python train.py --train_examples=39062 --time_shift_ms=50 --depths=[3, 3, 3] --init="kaiming_normal" --epochs=38.0 --lr_schedule="cosine"
Rows from block 5, named by matrix and row number. Each number is 500 + 25 x the weight over its row's rms, rounded and kept within 0 to 999. All counts start at 0. Numbers have three digits each. After the name is the row's rms in percent of the matrix's.
# convs2: project pointwise conv (model.blocks.5.convs.2.weight, 192x768x1), inputs 0-255
convs2.74 096:500526524523487521513462502520494526479471485515519524505497495511543489539508498497470472452530491474465495504512519540529481491494505504460488503487489546489471529505529496505529506517462506521485472538461483526491495504510520475459483514489462495501531487487483509521510498523493522520500468496511473531501498469493472422499470496530504580498513477523507471514515472497518504502497485483509501520529495502492515503486593515558483530461493496508513528514482520456480490478504494486506481476495487554471472496437538504499490449492480509447510492538520492540493486489494497494517507464509492484455483512469519501478490490518521498521479503516476564535525495481500472513500482495489495513536514507483577529450490510503493573477479496500472481481493521417455519505488513
convs2.75 102:496487490514504497498496480511482482514537495497533515469492556512531509482503477494541479520535499520490500476485505505492492433523513523482465487513503521503556477527502515537487547529505529530523489512519496481528489517474574503495478522472541503506537493494526517472520480523516508432519442453520544504459463533475466485476511497498519540497512489516482497470488486484486481523483479504517512532528496529461516481503503495470482507479511521501484472507527488469519488495503506488502500451508527586475524526546532513546497481510491515480492477487493515497513487457493554444492490505494516475476487497461504491519481493524505483499505569443549461494517493507497473505519438504511526500477522514508563496507483489513490562506468499479481431494522480500499539523487499
convs2.76 096:515483529488465508528524488493483494472487488489515570468482533532481534442493503489508462472530463544488527535534517525526495533480485479532486496477516507489519449495441483491498544449499457498546528477537530510495516508520511494501512520492518489518460491552503457513498488504521468485511504490512492513517525478555533535514481483501481471484510513487485543524465521553554528477526454500495495497475502496516532526477535484567524488527549524512466457501467496485476500489520476510481530480478465478527524482496492496491523503519504522496491500494490484503500510490492511508525499512484470502491498514566513530490528543534500519487516498543523549525486478490513486544498485492504488502466471518496483507461507493513507504550507502498514462578484491519474510515474489
convs2.77 099:490462496435492486463513542508478488454526497511514581521481508469520500478506506533497539503505517481475495461491497470462517473525532500499504437466522476464522480510473535487520508554540538520470450472456507482514494491485567499549519476515455507494469506529531468494475482525556474540511463482524491536470498521510564517482465538482524464493515463490455540556529510506503473495490524547492515514486534468528518507509503501495477475515439532466497484506508515502472490512535465491498514520490502539457549472534489484476480455517499444523516492513468494497479503473497484486498496509470507441472506476473472480520507479523488546489499488492448529515542469489521502532493514524486512511524512478544574422492486518470509503497465493477523453530490489505459527477473496
convs2.78 097:500533512514519507475494453473512503491492496486486534480488534544482530479494571486485465508506509547545526516513521531493484520534495491506513507465522524495536493512467501506453506482504484469531496516519509523530506516474532481473455523417490506510520483540525445455475476529468493482505421522494484524518477505483562507433497486543517577525520499537492507521536508553467491513527510459504482502558505530474533523518499486509499510521535467495538501470481519530518514509495512506492500512471511510477456527512511484447513471448464488453533483517536511512499530474494498534484514513508514466539493503509513489500537492506539499510495514377449493544510509535473518444502446509473483508499563488464501505462452519529490543514517505510495484493489489469527538472510501
convs2.79 101:486548502527507485501488519468476496496552528471471523499512500493504504519519495504529481499507499503496506477506546500508486534469468499473502550465509534507499437503454500496497467479484531456477491487483511490515502510471471494496475550505475526506533505485493513522517513519464488485503473537464468444471520503530451509496500501531477458506515522510472512484518462444473508500518496484496482513493456464473495486468460511477464502492466477493467458479546495517494468506508533509519546508497524494504476501507415498531517488473519496426486533497548496521517485489472527577487484505515535497538510532447515513479483502506461494525418509547450498501511454497496520459529486533537497501471476523462537512525489504464521502531467496504484527509481485495497517536490520
convs2.80 098:495509485555529510485501540496487520517518515492511517507481519402503500554471524513550477491494534487563457520505497496536516502488496502533460456506515489497493497507471484505503487526447476496489478516505490495490483475512493503495526511546533476489485516458548534496502495527569504539487561540494499531484484503514514495508510491511472547503467503479502476570516496465521531494516517512494511524523463493509490522495511496456488502444547496501523499497497516516511480532509490487515517461499520501476555530460500496497450532519497532513497519469522519482513499479482494494520505496513521516454496517492479501495497486528485522497534500473493471488526570493475510509484489477524489511443513506507510503549479477475519525500510517510521497483486485519467488498500475
convs2.81 097:483480491509486511484487501528515496500481500508505416499516437533491486492490476498471522482495519533517514479479471527464473481489501514492509511501516507474483493504508482496513519441485456490457499466495482492480461509478464523456479527484494490512530495500502482474447517486468530527525501509459491491525513484464478518469486512509505555508498520529504524522482481476500517503485472563496496528501474503517536506553531522508529488454494479508484492502565469508516497548483462497491487573484498536463487480512525488506505502499498457440476476497515519502505490487485512443512507475515498519450504474482520482452492478496500472484533477455461505542468516510504519484482519514459489471452507525487518505503481523528514529482504470495488495464512520483528489504536539
convs2.82 107:526517510489518503526513505500496496483443515485498505532499544509530503550478524500474490510490506496498474497471541490507492506459525500524488501497471491538475534501505489493490482500483556464510489515448508519500486493525501521441494520490512494490559521433472470507543458502515493459527519519495546447533527518534489510509552480535493501506505489483487505472468477473517495491499501457492510499553534472505493496466520467502448562544497525505520523506514511490499502485507486479504490522482518455485514466445432525496510514513454478506482487492538454535504498486483490449521515428516504511480477485526483520499468471507537523531505459530474527525504498494515458453508455510468495503532483555527462478573491506497509465516463559524496520458487502481488477479519503
convs2.83 099:502529494468495504503487474468441491486449519481518487465500446492507475523498444495491481498518531493525503467521447514523509518532519469496483482517509500499537520489490502478519561418509476502490515531499497509497530508489536483453525516522463501482512506454494462504524516502523517527479448466477507522514499506465483519519549511474496463507480489474521507552496476521498493478477478519490473501524470500485479486474498507460494509434540507511533472509529467494514502469536492535475511505528484457519453523512437491449526505488440517499495526499551487451481486488527525520487495462489510526579484515534518497490472499532493482500497557493417441491471477465516506532505507477440473520395507535540455510562513461497500472536435498499488493476499498501487499486491499
convs2.84 100:476466516560494491492500471526527510550493501517505539522482496488509489455490507506519488468546485520494482498499428492516476491529508490525498465467536540495486510487485482500546463454500515497481484549452462463488501497484512539460461489475510507503514499498508537467515505491415499466497487518496473474462522494478543541509508512468484495500492490511478465504508528488455510500493533480509486485530524492500473523538475486511491498565517500510522489467493506465568488462476537525504493454503511512465465509490455481576493473488510511469515477518503521514528498525479476463503499556500496511507503478581529466511490506485487479518528491445472510500518474513520477446498507477520495521538550447503560467532467529505513515492488497495493508513483531474529505500507446
convs2.85 104:528496479526508513536490526479497518488507485503505492483493453450454484520500535527458479516535529527453501538529478484524530524485491506466519477509500517523468493517517532521502529485485581493495533499533484510521525515511446526531464488520462531502506509532529492516523518497552517526518537551455498462499511532524500515493501492529510466498503531469557511497479513497514502498508567504525494491504498473482502489508488503522473509528477496512502493543495525485482510572490479500528506520505495525471472512510496507487481461493512505472500493508543512503512514514475519441536520504493481521466503535520513489511502471492528499549530537478496514509531487504496486571484539519505515464499461502491516466395523463489504509473541434459508521494490499512442546507556488
convs2.86 093:504517530494518473515509500492483495519482501507474495527454489541498507452522516487513489484498504519472503457484467498539479516516491503528510517522498494498498503519505515487490488474495505473495502530502500475491498491468472482460470486502492475515463491476487500543549523476529503411462468529499498533483479485555484479485488496507523525510485509501493499488490474499522494482557488477501489504562537484481515542447512506511520525485445499496511518479487502485555487486510515510490497434519490481505516499449503473488521526496518499489473520456484506523493507524506530490486491540518505502503505497495503478487521538501461458523493453576491528498487496492520499388495445499504523491480456514497491485514491520466462451533523493483496552525501492519479482492478494
convs2.87 093:518529517448436495501531454492509462512506479514513402513477502530499465463488546526511512508471471511560503537564476505512539494492501489512529527527496476509506546508510523513495511477468441493536488527499510490457482493514461517532504516454555544489520512455491501506518482502455483517500472500493468506511497474506453491486496492483502452498452501493516506466462516493505494474503476487516493461501510528474498525494549523484432493517546497495494512485494525508462512497524512499511498473485513513474507478504463503535495502505495466481484534474502494488490520498512449494518508472528520484515487485484509484493473500500486469510416471446530507477495489509547472506480477514503518521485493540517465489481500496541483457488474513485485516486471490545453533464495537
convs2.88 100:488487499490514519497473479485515526494532488500494516508502513473509537464468490475500478472499488485501519537490403485508514498512473515467449529509489509508498533497530503465533470503493487565475494482495513511525513522484497519529511549484544526488498498524489482479525505517472501484494512522507495463487508479462541479494527487489559437490463469513497507497482486504490484514495506501515496507485516464491502486415526490508518514539512491495479496515510485531457495481552501502509489497506520490540436512438530525512527500505495536552503481490517497492513523548510541527482501473503478522502505505525485505504536490506502506516520467496436493518573487478492487522473504495533512492520470465513448528558503531491497490488525523438515509463464507558521496453495473
convs2.89 096:513491510460520477518492498501458504479500505491498495514492444484514506482510468499517502470501479531511459472510525486517448543462489511520497519546481480469500493505473500500500455525490432500456507525518496508490490508491535528450506543510496480510527495439486540475428514517477498533526529475482481601485499511503505495536500497519493506514521465541514516542495495513472499510509518491524529496474520523533500499440490490516463479516524487540513492483495492505536500519500513511514504494505487482530543552497460481554514517474481474514482508503531503490464507541487506542501509481489488507497485519576512521459529476488525500467546519499484488524479472504481526530537534486540479484504484521459568496477471508553495510492476487465506485493537489454551482509510493
convs2.90 095:505497506484511512532487554502496544497502458509479478497500496600537473510508483479490504489486548516551492495504509556490505533486506500502467557490491496529445530522469508505535499465558445551500512528521534496512492516499524533496486525494477541492500498538514532512544511519501492489484517485538482487478519503461462472459508506495476484499505496502483517482497479434526485471487425522509480484526486507492532473544502504519472519488438492465538499493491544467474491491515500511511490502532518497525545458499504495510481507524562521502528469513503514540446512485512547544524494513496506492496474520469462492510494475500517506504472492527499556518528535496508467553497468491485520496471487443494501446533508477510497478501495481484510544505485492496532506503500500
convs2.91 107:494495533496469489537481471486453514538494518515506482525498455544461523440535512484476522475525504528533501453494518527480465450488507499507485496433492498462537571522478494502514529540498515527461502454517490482528543472525509497438497518498539505491524504451508496526499521508459508515495474492520490493485476512530514475500522477503528517466485484542507514466450500500547497523513415491493530491474509542498493522556484492506497497441510489488518500498526524499465497522525503488470514550492521542541475475497453502550509470513506523509486516471523484491486514466507504500477500520525494531439462503488527504560492509535512479516497539450489446501431498500484485505526498517483516500496527568519523500510503516461512487499497529483514484498512495451481484482509514
convs2.92 096:510511481483552510506506512518511480475528477520505568520503447493524522466494511505502501515513524544520488565467430504500503521527495489478511471480514487474478491513520488495455513491494558484524486513540483511492533517487510556502477461487462526504534513548495525500465520512509484500513531481495486564510430467537514481504477522513497453502461497473517508477505500502477509488497489477481511483532514490505531518495523515481462469534469480497469505488521482528591522480502460463497491535532458467517518510554484484510540487499459496506518543512483497525509503506504515501526492578480491474459490496537498498489538489470490499468573519471483517510506467511483503493501503489475501536492483477514491475440520485476486504570541493471471520478492491483489466534502479
convs2.93 099:470469490424539520506538497491540514487529509466518496512494499490481490476515530490488466531526484490435517494523506533496484475526484532471506468507538530507496438515505489499486489536475473510476501487477513497485546488512533477502521496461504543498508490484515506463487499496446524495475498502492507500509439507490502556545495526492508511490543521454481471545468498535488534514518541503501501512543471487511470517537442486482527482532492516484553469499536485526521519518509498506508513536510540517485583532464460506549519509507525534491512487486497487480512489518498501523491473536481493475512495504537477497517484498506496497471493460553449499471514499483512490503490491473524496514475495540527546489574532480467507513474445512506523544488478489503505509498506473
convs2.94 102:478519507555504511464489472474489508524514504490513424507533546481474487517518521471474484520539496493479473467539575476504445457527481504480508484437523526498446488497451477517504513493468394477528533470497486498495538501520499496498512528523494494506506511471522475529501502510516486456497461495524502479487469486485532522542503519502526538512494500510474498532467497507524492509517492561497525429477467545424486501571523487473469448490528506515509490483513543494508514498508500472495469531498512478479498523493498489515475493484454495494503488514504487497510491529527522545469507521528541485478545487516510560524492502497505495457464500442531413494521501491461452511494493493522483505491479509474470475467514529559512513484512534534502472454477490510553484523484507
convs2.95 098:514482499479539493476504472497525490548500500504531459532503495495526498520528452531522486509558508510527481458471484498502486459487493490485489503507496504478501522496543515500492532497509512500482490473530477499493485518492506540525492484488533549525483499514519515491459496498451495521527472519506512490497515484515472549456504479507493508518517484486471489475493495500513526478508476494518502460532482525479522503494506495509512464505490470466468505501493529512478508511523477518524515484517498473519515517478465506572462462503475502494515478512556526503522491493495504508501510535445495531489526491474507546504496487470505511498571506534407517480448425494510510563517484490556508499517529478514534498496509503496495502527509484505493455520534508526490492475521521
convs2.96 101:481524491478504478502501464494500460514481488486526498486523503537475514488491431476428519511473499520618496495426534471456493516532519497467482508484493534501537553489534537476546532517497516538495514521468513485479460522470495526559470550496520455502525504468486518529538481517459490534525459491504487483508514494481509462474475466496522460509497504525514476502501486511457490510524472483469489511504555515498527528555480482485476560476533530480497513505507508516447508487477472487508497534501530494527483539489473501532505500523492533538501482505495484506500491485500544500501505525516518553506516508480501506501539474490507514510457540489538504505453502491516483514497488538489514480539471469513502464456507519509485469542496522520508479465516488496571502523494525
convs2.97 101:498512500538489498523496473488485481497526487531517565484487527484504477448521514475464490515490437468505528531521501487505496552512535516491520507441524483471509473497457450502490521462526459496502516482511491489542489496504499531521492460565479559495497497473467467495540494525497503514502513503518497509525500491516496488497524483529515466496473482473522503477523473492498498480496543442472474474474511489541482498493537513480508489468585509497521503560493523522473520515513470496495487508478519527563504485497517506489557475479503475494522504504495485473485493528537527506478508543515503518475520479476514499519529544510537503454524518532539458478574511478497510469515512499510523535516542441493488505559495485496497512491515553505479531529511519544508488487521509
convs2.98 100:509507485493518497516518502509521524503461487477478480480494542507480505450498479526473497506459502547458495514532500490507474480491493499519483511435504511528503559524491519505482535557476496469503503500513477503505460503500501530499469522421493529522481509479469489535534497528460503455513497471543475522491527503503501508462450494506504583510482488492477479490525496533511510469504581450497501498475508549501544518512522494512486473508544494526463503493487512483525507480495482493486521488480524442564466521505509494483550510512525472475505536505531530540484497462468527479485486470539491494507524490513480521506543499505473514487460514519540477502438459493497464482484513527556472521537474442495585535440504490471498528492527555503516516489519503476503532481504504
convs2.99 106:504486528455509509497520532479493516539508504506493525498515466562495496473508501518525491516485517523484513510512530510491495493468495499511498512546513520518519546491522466495542470529536462510510487523468524512524507501517526534468478495480485452525481499432480535468492489512517490537491468491484518503507486523491474511525519470520503523481513512476447461492500499479509487462518459501521519490526501492473499506447507493458500524467518501518454514499540443503547494507489536498515530505482515531500497503538506484487439530498492490506495485503438511504516500495506506513502525500505521472543506480521510530483509517535515501477479481494549537471514475514491522477506453512515506516528480493521494462544497489501484555553459469447506452479514477488503476502501504
convs2.100 097:491508495417496492488500513490551501473526524492539468496487490455521476470518480468506492498485469431511516523492518537530524475519515483549497475501532504518451465539474499521477469493476421505502487498508542509518493472535471490534515463507503529482485504431542508468468479489490527497488479530511511443499534499483526515525494520522532462480519475470477501482515503491463508525490492503484484541509504532471477514441433495510522506459483519505522482503483514467516506518501526524462502492497462504511483501524525485566532483464449489531511486520493494490507495497518488460483504528491499463491535491452455538471513470489536479502463476399503544502465500490526490486494499493465515545436500529538464483469498487488496491476519505548543502528521493531515542499500487
convs2.101 098:507501496511505485545510527497517502500593494505508545512535519535549514471494452505494483505500501513509515500503486463511554513501491489526514483497500466480505521504550550471488553497509535506493525489522543513470509483529516460502494469473504478498529507475481547476537522527504500490488431500535492527487485495476534487511518509497494478495494494508501510565480518537516489522495515495501503522479549490509503496433539456536565514501427489485525496487489549522395481441498467492504535490503514496505463476500537506552516480480484492502498502486481503547466507471475517476502507587505505501565524522449492496509497493510497525527439538474555538525456521497521518479487549516471506506496496465478544492509509497490528503515512515505523515529514484511493477512487501
convs2.102 098:525490503586478491477519474498503488484479486484516524501490552459513493408457486501519486503489511489445478447484457472481497450490510506571503464551477506484486473503473506493490502509485540471477476516497519497524499526544526487423499500517460499514505496527497476528469507498511492510494430493504486597501529501525474497524486504509513471489477476511532465528488494489522488484493518485490548484538486466552502533502506513536511522453456514503534546456509493462493499517519507509509480520523516536508409485515528503503484490516478529491510526485526477487477500523505472449519510448501510555471499495532520497528506540520481477518488510475506530525578511488515498489529501482473511501414494543514489505488498518495510516480473533487508449509502497497512498497480506
convs2.103 098:526507508491462484482508429495498470470515494495467488470509482503505465502513504527474476499473492494516508445464504483494506475455519517478476493539476509516496507494481525503512447477548531558454501501507508486519528488501522526535501506482474506503501489498512489471448480499491491524486488501520544525488467523502405494507509497484491493467567483532493478507507500499518497508485465536509510503487488535464514538495504496510487506476442503516503490537533482484521500538501500484490487480520549548498508487538472511389483495510531499483486516533502480516458493527520498475500482485499530500549513476513538495477533493501468498482558502519544502489473468502526492571505489486528502491470532561478538469517498497484526514493493465497502468475503525503512539498503490
convs2.104 100:517513513456523514507482476517528534482522497516494526527512491489487485501496450482522449489494505524500490544514488513506474434480474455518510494499505519478480461516485501509502538481498572503499503471513481485513519495486540519481521454529548523494484497482486501500496502524432474526500527520530474437531542486491477484512497512498494437502501530507540523436509492507491502533508535497485526506491473465543497509532541465514498468537545500513513474517516516543456494490485485493498505491503528485503502482447463497447496466509487486498518507501470508488523503524511468466510507496510498504492534505449481543519466494502500526493540434454422495490474517524495486559536474510504520494494518486510518528490501495525534484499554526500519455487513461530481506541494495
convs2.105 107:492468499534510504492499511500499492503485511509527471491523510497506502492508520501518504515504525501487494499514454517506481517500515526505502508445490532492492473518491486492522487535493600453529512479483520503446494501509506472513524492538473487500461505459521496510507521483544511490507526536511514524478504471498551448486493492495498463506481482526474482473503494484496491498506525468488500445489489480468513504454412477502487515478472507496539530519484549529559496530500503513490503531502492541551477530467520519472439535531525473512509484534480510494478486506525464555493509508498493452510515518543503497517515513493520491449533505491463481514515506504512498516468486522496499497538478459500499531505511540481515547520532586506487539521477495524493493529510502
convs2.106 098:485503500532532513480522540476527527509531504517509567491496520488481520510454557495535549488490459499458516489553506483479545495496486518512477520505501492488490460463489463502481568489519463509478484500506517522524514508515541462494527496475475549507489462509493488488483500496590478541509485535461477525489521517556536473527531506451462490489485506521446502542480476463480484477475497516492513472526457484507526469522438485435493493495471513495491469516535454493534517491495525509500514507486473492491520490513509504571515545488502536472498472489494489497528510496503499499553479545515493474413495496499532532516509476515461500500460473468540441475542550480504486494512448492530480471439521599518524520504489499467511511514499468505501499491514503494452488481501520
convs2.107 104:490498500475518506470517458543487497515475498512513521501501461501481524540515446497503487474501534461474519522494498454500530476516497467501461474461511494514501543518530476484490450491496537467492508487463500507510490506515495521505496456484552531500475524547518489540488499499474481507481550496457508503525553461474508449500505520504517523505467490484465477483468482483511499502469518470503508539525487498467522498532468499505522494509494493493471524477475491511507506474493508487494501495522522467494556525500472484440470449537541548536509499508470509507440509515495466417504484499497476508521522483512491508541525536488528528484502509545525503491485520484501493531496486472460492493466445502526477491544532477501486517504516489511536547482496507491544504507474517
convs2.108 101:502480509566485454530513478466515501536486493472508535533500490487505491472500482503485508509492489484533475530472489499510508512510497503504466478566544476477519493498504470512545526462505500526459474535500491495464517475521489449490510463508498500496506507501474555463513512496485509479495482528487484515507504490473491482531522508493509456504492480512509520491495473470502494495502529548506479497513456527489456507427507509500478545464510512495527460518466490502491476501514506519482512491506499498506444497514511510540483512516495537504499573495576492479550514452489490563496506482477507530526476520467527451491511486496554508529533500447538525511509493486523493499515510480502493518608514494491525484532493487510508509528445455503495503464488502507500488539509453
convs2.109 105:508501528528502497480504493488484496482461499484481504514508513516496510454489423515515477510527524515554491501467468532500526529480487473498527532458464513487483535494426533482505457414481478520512505520516495490555525501460505548540511519535523525501482513462493454514510458485479507472503494465469475515474474495554497516497526495529530501492506481506507501480509523519507513486515536460509473478468510519455523505449525498486519483537510497541488513512506503482526482509498496479470513519496522480544465480486511507423466459472548519512517500531575489496518496482514500500490504453492500523555526523548484484521531529487493479523557461507493565461527464522510508504478479480455501493460478448518503514542499481456488498523467512492509518474484466536478496508484499
convs2.110 102:503531499511491486495532532516482508543504535518491542499497545444472491491499474518491516519472489524495494521495472483478477476487510488505516511503496472511512496503496488498501443547485511521502520487477497494502483518533469542494529491474536480488439508504514471483496500527480510499522503528543496478492482486506536535460501503499564454494502527504470515452511497453500501511463505492468512476556487495522492493451521492490498497486479481480484469517546484490497485490500516500490507522484531478494532522489489499443519501499525496523484463498502477492480506494495492501490545512499489485468495528446508501529491463479486527528471532528430482505520540507528514468490498519472490508495517508479516487525518482511493494525491530524493555474523508485505482496499554
convs2.111 106:509510482508513481540500511484438488576435503488502427484478478499475511556489498501488497485514457517487477534493509481521492511510480492514496536521487456497514513507474494505523461451533483548523514490461481492523501526498485493525512469522480500505490498518482458511484497510526490487506533519527521481503493492487478518502501500497453486498522491483521477451505505479500483512508447504495485499466468518465517491468523498515533504530546520495534531471501553437515497490481513482493487466482508499496479495521514498473487523525532499511516542489467489497482495501491515469523496515498500492448484489413496523530533502507531515515433510510522461480425497512443494529484522495557456518436504508485506550507516502539478525485502478491521494522498483502455498491478511
convs2.112 098:497526501537493489521490510477538451467545504535482532507491438530512479498477471515461514532539527513449501552476496479481519490472496493482492530557515520526516525481512458478472605511518567460516499467517499483453463521488552518506474584521513539502489520513486512472534513508558493554540506511501515497478525495470521491530510477531475494492484514502527533520466497441502498484482502483516516489511470489522495485435458507501560517540485512511478477521513457486529491459513472496510489441511540535510507513455481481495495546480504506468501510478509493484497497477514493602472492522500480519463529463497504469533500482504478479515511476576493504502512498507506511524511463515542500509561514502475489517493507492536539490516507462526480505504466497481474509511483540
convs2.113 098:485513491457516485514508565494505533526470463503503607478527478493539500575519513488538506492513495534462501475484489470495490471497462497501465517488528453500477490522506509524484463527495504520508505550505513491476515521522450531528492504553502500504523501552504478483512507489485519539534457498464515504492463510498485470510499511498478522504478489508480487518506497487452509514513511516483510475516544530491522497498483513520527477498520489484511482515501504511548514489528497497486487489520458495519506489470530493467507527506510503469520489479507522515484497495506530510495483539502493441570481490498527485498511474458536507484532543512584510498543597524495505490478521471466519484495492471468514486470519528491502479503444516512523484507521504504527495512485514
convs2.114 104:526473530495526493526497529479511539495525497491464482531466469500508511509492492506491503532526518476505494519518543507476521513462515521558509501484525530521556475529546476507502573515498497485499486502494492475500514493506512494508501503474522478504494511482483526508532509504463460501499478410547525493503469503450496508485538494512505482488501487516516501485542523492518510487499465417464496508453499510463541493490514514505468509510513509516506524497536503532518515486516484471501505483540481514489562495523499499504510531489429494423480517479529516508522503505481549506474480472501502535475521505561507500478525495500492481473505510554486448476459448504501507470500537481455546513586487468503525444518501524541483434491546469478508504485500500508492466488498512
convs2.115 096:498503501479464522461503523487544475490505493494501559497507545502460545548495499503551507473513498457471495474544550479501491515494515493513541513543489475502442485494491484502545475534518475475493508525517496515535496524531514493478490516562508498518542486491518485539491521479519485497511468552499517539479500521511469549528501508514552488527508493466498468482522519531516493479499515571514517494484450542450518483514488498461499487492468500488516498503484466500521506494518495511508526441505512520524537486526463484498554550500519542499513481509538478498492494490500528519481483501473482458466516494490461549501509488492498511497459516548472525488523461537519480482499517461551475502484527474520556518537475489470525519515508531486519446532525484501527497496502516
convs2.116 097:502510484594473480511501533516476478472514469481481461464504516546555503522520527470505519485469532511458495503544486484524509494495499526493491471461505501457504500509502473479516468514511464519461474567533505482574479504498493532488516509469510501499519499500502529497540482474519512501506495493505535441504555512478443512539498541498522610491493477516519479498465494500489484524483509492489503474474511467526500467430496453516543506512543512496485459516488463490491506462491488481493507569513536487467515528493502523511499532524535525495481527493502499474539502516519506488518498499488525520477518522463493507502492494478510462484489452496505494527487552490493492467516488496464474485488491468509471488501492505494491512494541529519509514470500507517548493500501506
convs2.117 098:516512489519504495463490546472475507506515493490508469493489544511486534453492492540481523497472526441445517535540435482478473511514501514532521434518478498502553499525555502498529484501525503504479496514516496500461496509543485499379479482521477483495508491502449468526463502531457515529507507534521505515473544471502513482475470477481493556503479482490470521484509513512503481493533536446496487509485502514513528514520479476508538484485540484512489509503505509459530483491515497510518493461475496499496465549480486494530511549506475470514500542498493504536526480492498498427519501455506522491463489516512516472469457475499473495509511523517469428500506481505516484465497488494490497486444504509498435521501487478439492564504527493506493505514489509462470514513479477
convs2.118 101:492483516533507519488517506501535517505470490479491478517486507494481501527519480533479501507506532489556500488462454502529490514528461514486501488472510571488490503485506510500538493514509482536496520521490522511529468507563520515514507513502460460496518511507496501534499525506471522475484452487435479506528507505480467486531482521490473459491523529476519486477515518475476500500493441459472501497534518527510518503532540522496428538465585502518509458485500517475501497520529483514492487503491499491477458501504514474524520509511514486464503500504498528473506505484492453453520517518514495475446469518449491493520527486478498495516436503424495575489457455510493514446472508473478484532512521581548545511524475484463503466460465523518509500521483499449497497495514530
convs2.119 100:489524507549494490525501547526495512508450523479521549497478526486501496505525551495477482442479503486496491483492518461472485481513508475487528513429513473489512502516514501481521423539545553473515492540512479468524510467504477495488512441510550480512465527548490472469525485512497498473500520515505473520482515482505467498495498510490499524501482489497491497484513497545479503506489559462468486556490542503487517507491528505504483490526540490486498531518470505502537485518489478489523499505485510527512453481506521497474496508473461494494480475479472509512461501522461495480504515489453443512529480484520513469486523544532519482545457474464523488504515493479477503545471560539511481477502542494503491505513481504523509549486522504504481515478479489518489520533478519
convs2.120 092:510502488443493491477510473497506537504459500486458529508488513450523520465513503508558466480529504534505516500509475497492518507478495525503491521448504502512471520478539475498467534528488526473505528473525481510506530478490476519513473536469546497480518501528481536521520534497492505473526447524544489484506520521510517467510505497507484447487513501496492489459519504525509520513516502448477517519494460481527496527477516475484478496577467517532495511501504513522520498510492483508483498541502515500517457495485500500531516482491444476532497512484531472483556483502509501508476510501520489523529524490463498498501480495509519474521492501416484519512506494496499463404481516556490511534475531416515506501524492497488499478529491519516449490574489494527519483518499506
convs2.121 096:520498513504522476462497454492495479465498502483509494530514499520507523472501483518511511530502479538515468474492483488512463512487519546449467507513511483481474456492492487517501475487529492512517502501463480489451493501533481516477493522461487484496502498506517503533457519527499475533493531511496519526522479532499474493520507482508518515484512531503556443463488490477532497479503529502504529477513461515464528522513475494518476516545561502499512524495493507468455505498496510493485486524473537527478548492496516484520441525493481490491508514529537499515488501477524461517517486548517473533457545499519529489501489472524512487498546493552515529493560518507469486601481490464486476501518523520507431492531525477472508460594478462524505474491515483491477501507505511
convs2.122 102:522485469482475510520507530518471550512558517496521507484475501517501516491500542513482521495514485470431519485525493538457514459481500512497499493491478527486491488496470513503519567501498465545477513490526495497484511494507514510465502486478453493491493490490494507538518503490476509458500492474503501485495494524514506508486534472489459453503523505513517489543482510451501486520496507573514486498470494469532511504477500487518486496498508523501549538477449520482506491517494498511533499528509532481468450466491493486558510465505464521501497499492500521495467487500484494559505492491505511491438483522503456507478467486509487499457499516476469470505492486468483471504520530486487496490473478461489572478555494524519487507473484540533464507558504480544492492506501488
convs2.123 101:507492493469505498503517474496509515482453494486494497500509486501497489543498526507533516531513503501469479520499460494485459478501477473476497490542522511524490520511485494497534420465490511501523499520457520485485483507542547503481514482487480472485489488499506534497497506491550499520518513552464539512499484501508491488506512485479472405487525528499457486486472521516512507504489558463517477500538519480509485499502482505554462466486483519530467493522468498452507515477462524516504484499497507483483527498522516495554514536501523491505525564511471494498529494497512500451507485425484473496497496449572513514478495495504509499491542550491451497490453489489537507480501478480498508472575545500468524492486519477532505548498492449510478553524509517481477502470494498
convs2.124 111:479528494574484497509494516515482469476555508499518473497496503543463505512452482507493485526495499482490488482462509481515511507493516487514496533524476467509518482503485488503515511483518440485501505454536484478467460526535512479506504505473525515493501487445499462504472491467515489494477479526467499474495490521523523528505509485514525496495525502495494500501502476468506489494490567469495473481528449502464536516547487475517511551467473497517463512465498507507540494458539502492508488523528522487480498491489513474509504489488501502493506485503466498540540516508481500478494517469517524522524471501405499483560485516496520502572536533495564518512512527490490474522532496485492558514477474508482519493547512486483495510487491542564504502475508511507509461473493515
convs2.125 103:514463510527482509518485520515496476462523488512504498492508498494500483533490519499476471513508455509510476502534509511488475498516521469498519503478474473484525500521533510513492482528486564463493470483522497513514477459516506519541466532517501451492505504502488515462527462498508477490456512508500476455507496462469488523475500502476504526499454490553486534496464485510505496512505457510471524572481503527468460495519511517494502533542513489493481522492508484520498506472446490492507499542510471503517455492480493497505507511524511527479508504478519501544452510515522511496482520500506493482482505492518468498518551491506491501518506512446515543486529558484535521479488504589529495499542466445463454544498508520528485551488497493515516532497504505504476520491499535
convs2.126 099:478523498573485491522487454501488499532513513499513507480530551481449511553530540483509510529474533487495502491506516478488515474483534517496506532483495483524477529514456504473496503511536507550526522494531494503514471517508492459533516449492496532501494494524521438507556495494519500486482520482495489472489522494478479503518474520499495458497474479527488512453441493500502492487489501570496517525488489500448461483472487503526481500527486512509489482506517528566430496501523494497488502493503521470490476501539527521497479540524530517502492508511455463463500500493489476504523516497495537500553484482497491490459494504506452510437478534479532504487475543538483534520500534426471496487494470552503595492473514513508517475492519534484508560462500537492476492451496511
convs2.127 092:496515500511480507485495534527537501524526510488507587511496511480453506475504504521516529506498500527473499487489566468462491543491469499497541537496475544511512535518517484487469520538523516445506476478493490514521511513468508464512481534517502539494483486533513486469460526528523514503497464488454508528475513502497492521445517522496479491482524504499516510521513517507478484500479498509504490522533485516549514516533500484484505493492546500507514535513527504534598512480513507514526506518459502491475521514500453488484498468512534478457501521484507475515483502501473510530477480479532507493510532501487474519537478522525494511470469528502547518500571518460481508462504516503485527472502507529469546471555527521531473475528517491527470481462529477504560485479495504
convs2.128 106:503474516473457506468535484498454499520486477476540512517523485454491517511482480555524511496515508489500485481529506462459495535491511507496498488504485510515506537486486501503505553496536457454458493529504505465504510506507536478448497508487517512512494480487520481471483501490442496532492510495492523481507538537445513472508530484502524463501528495508506461514506485500498486468522449469491513473509505499518523479587481480479494481543548497501510504513500506485448514518503492513499518472523531498489447512498469508505515486508523481464498490475509509487461487539484555490477488494521501461531513505500509524503504510501505482484485574497452491500464550481493518490495513508505507506460450521510420490565497509465495488483503497476498537505536516521529504550498483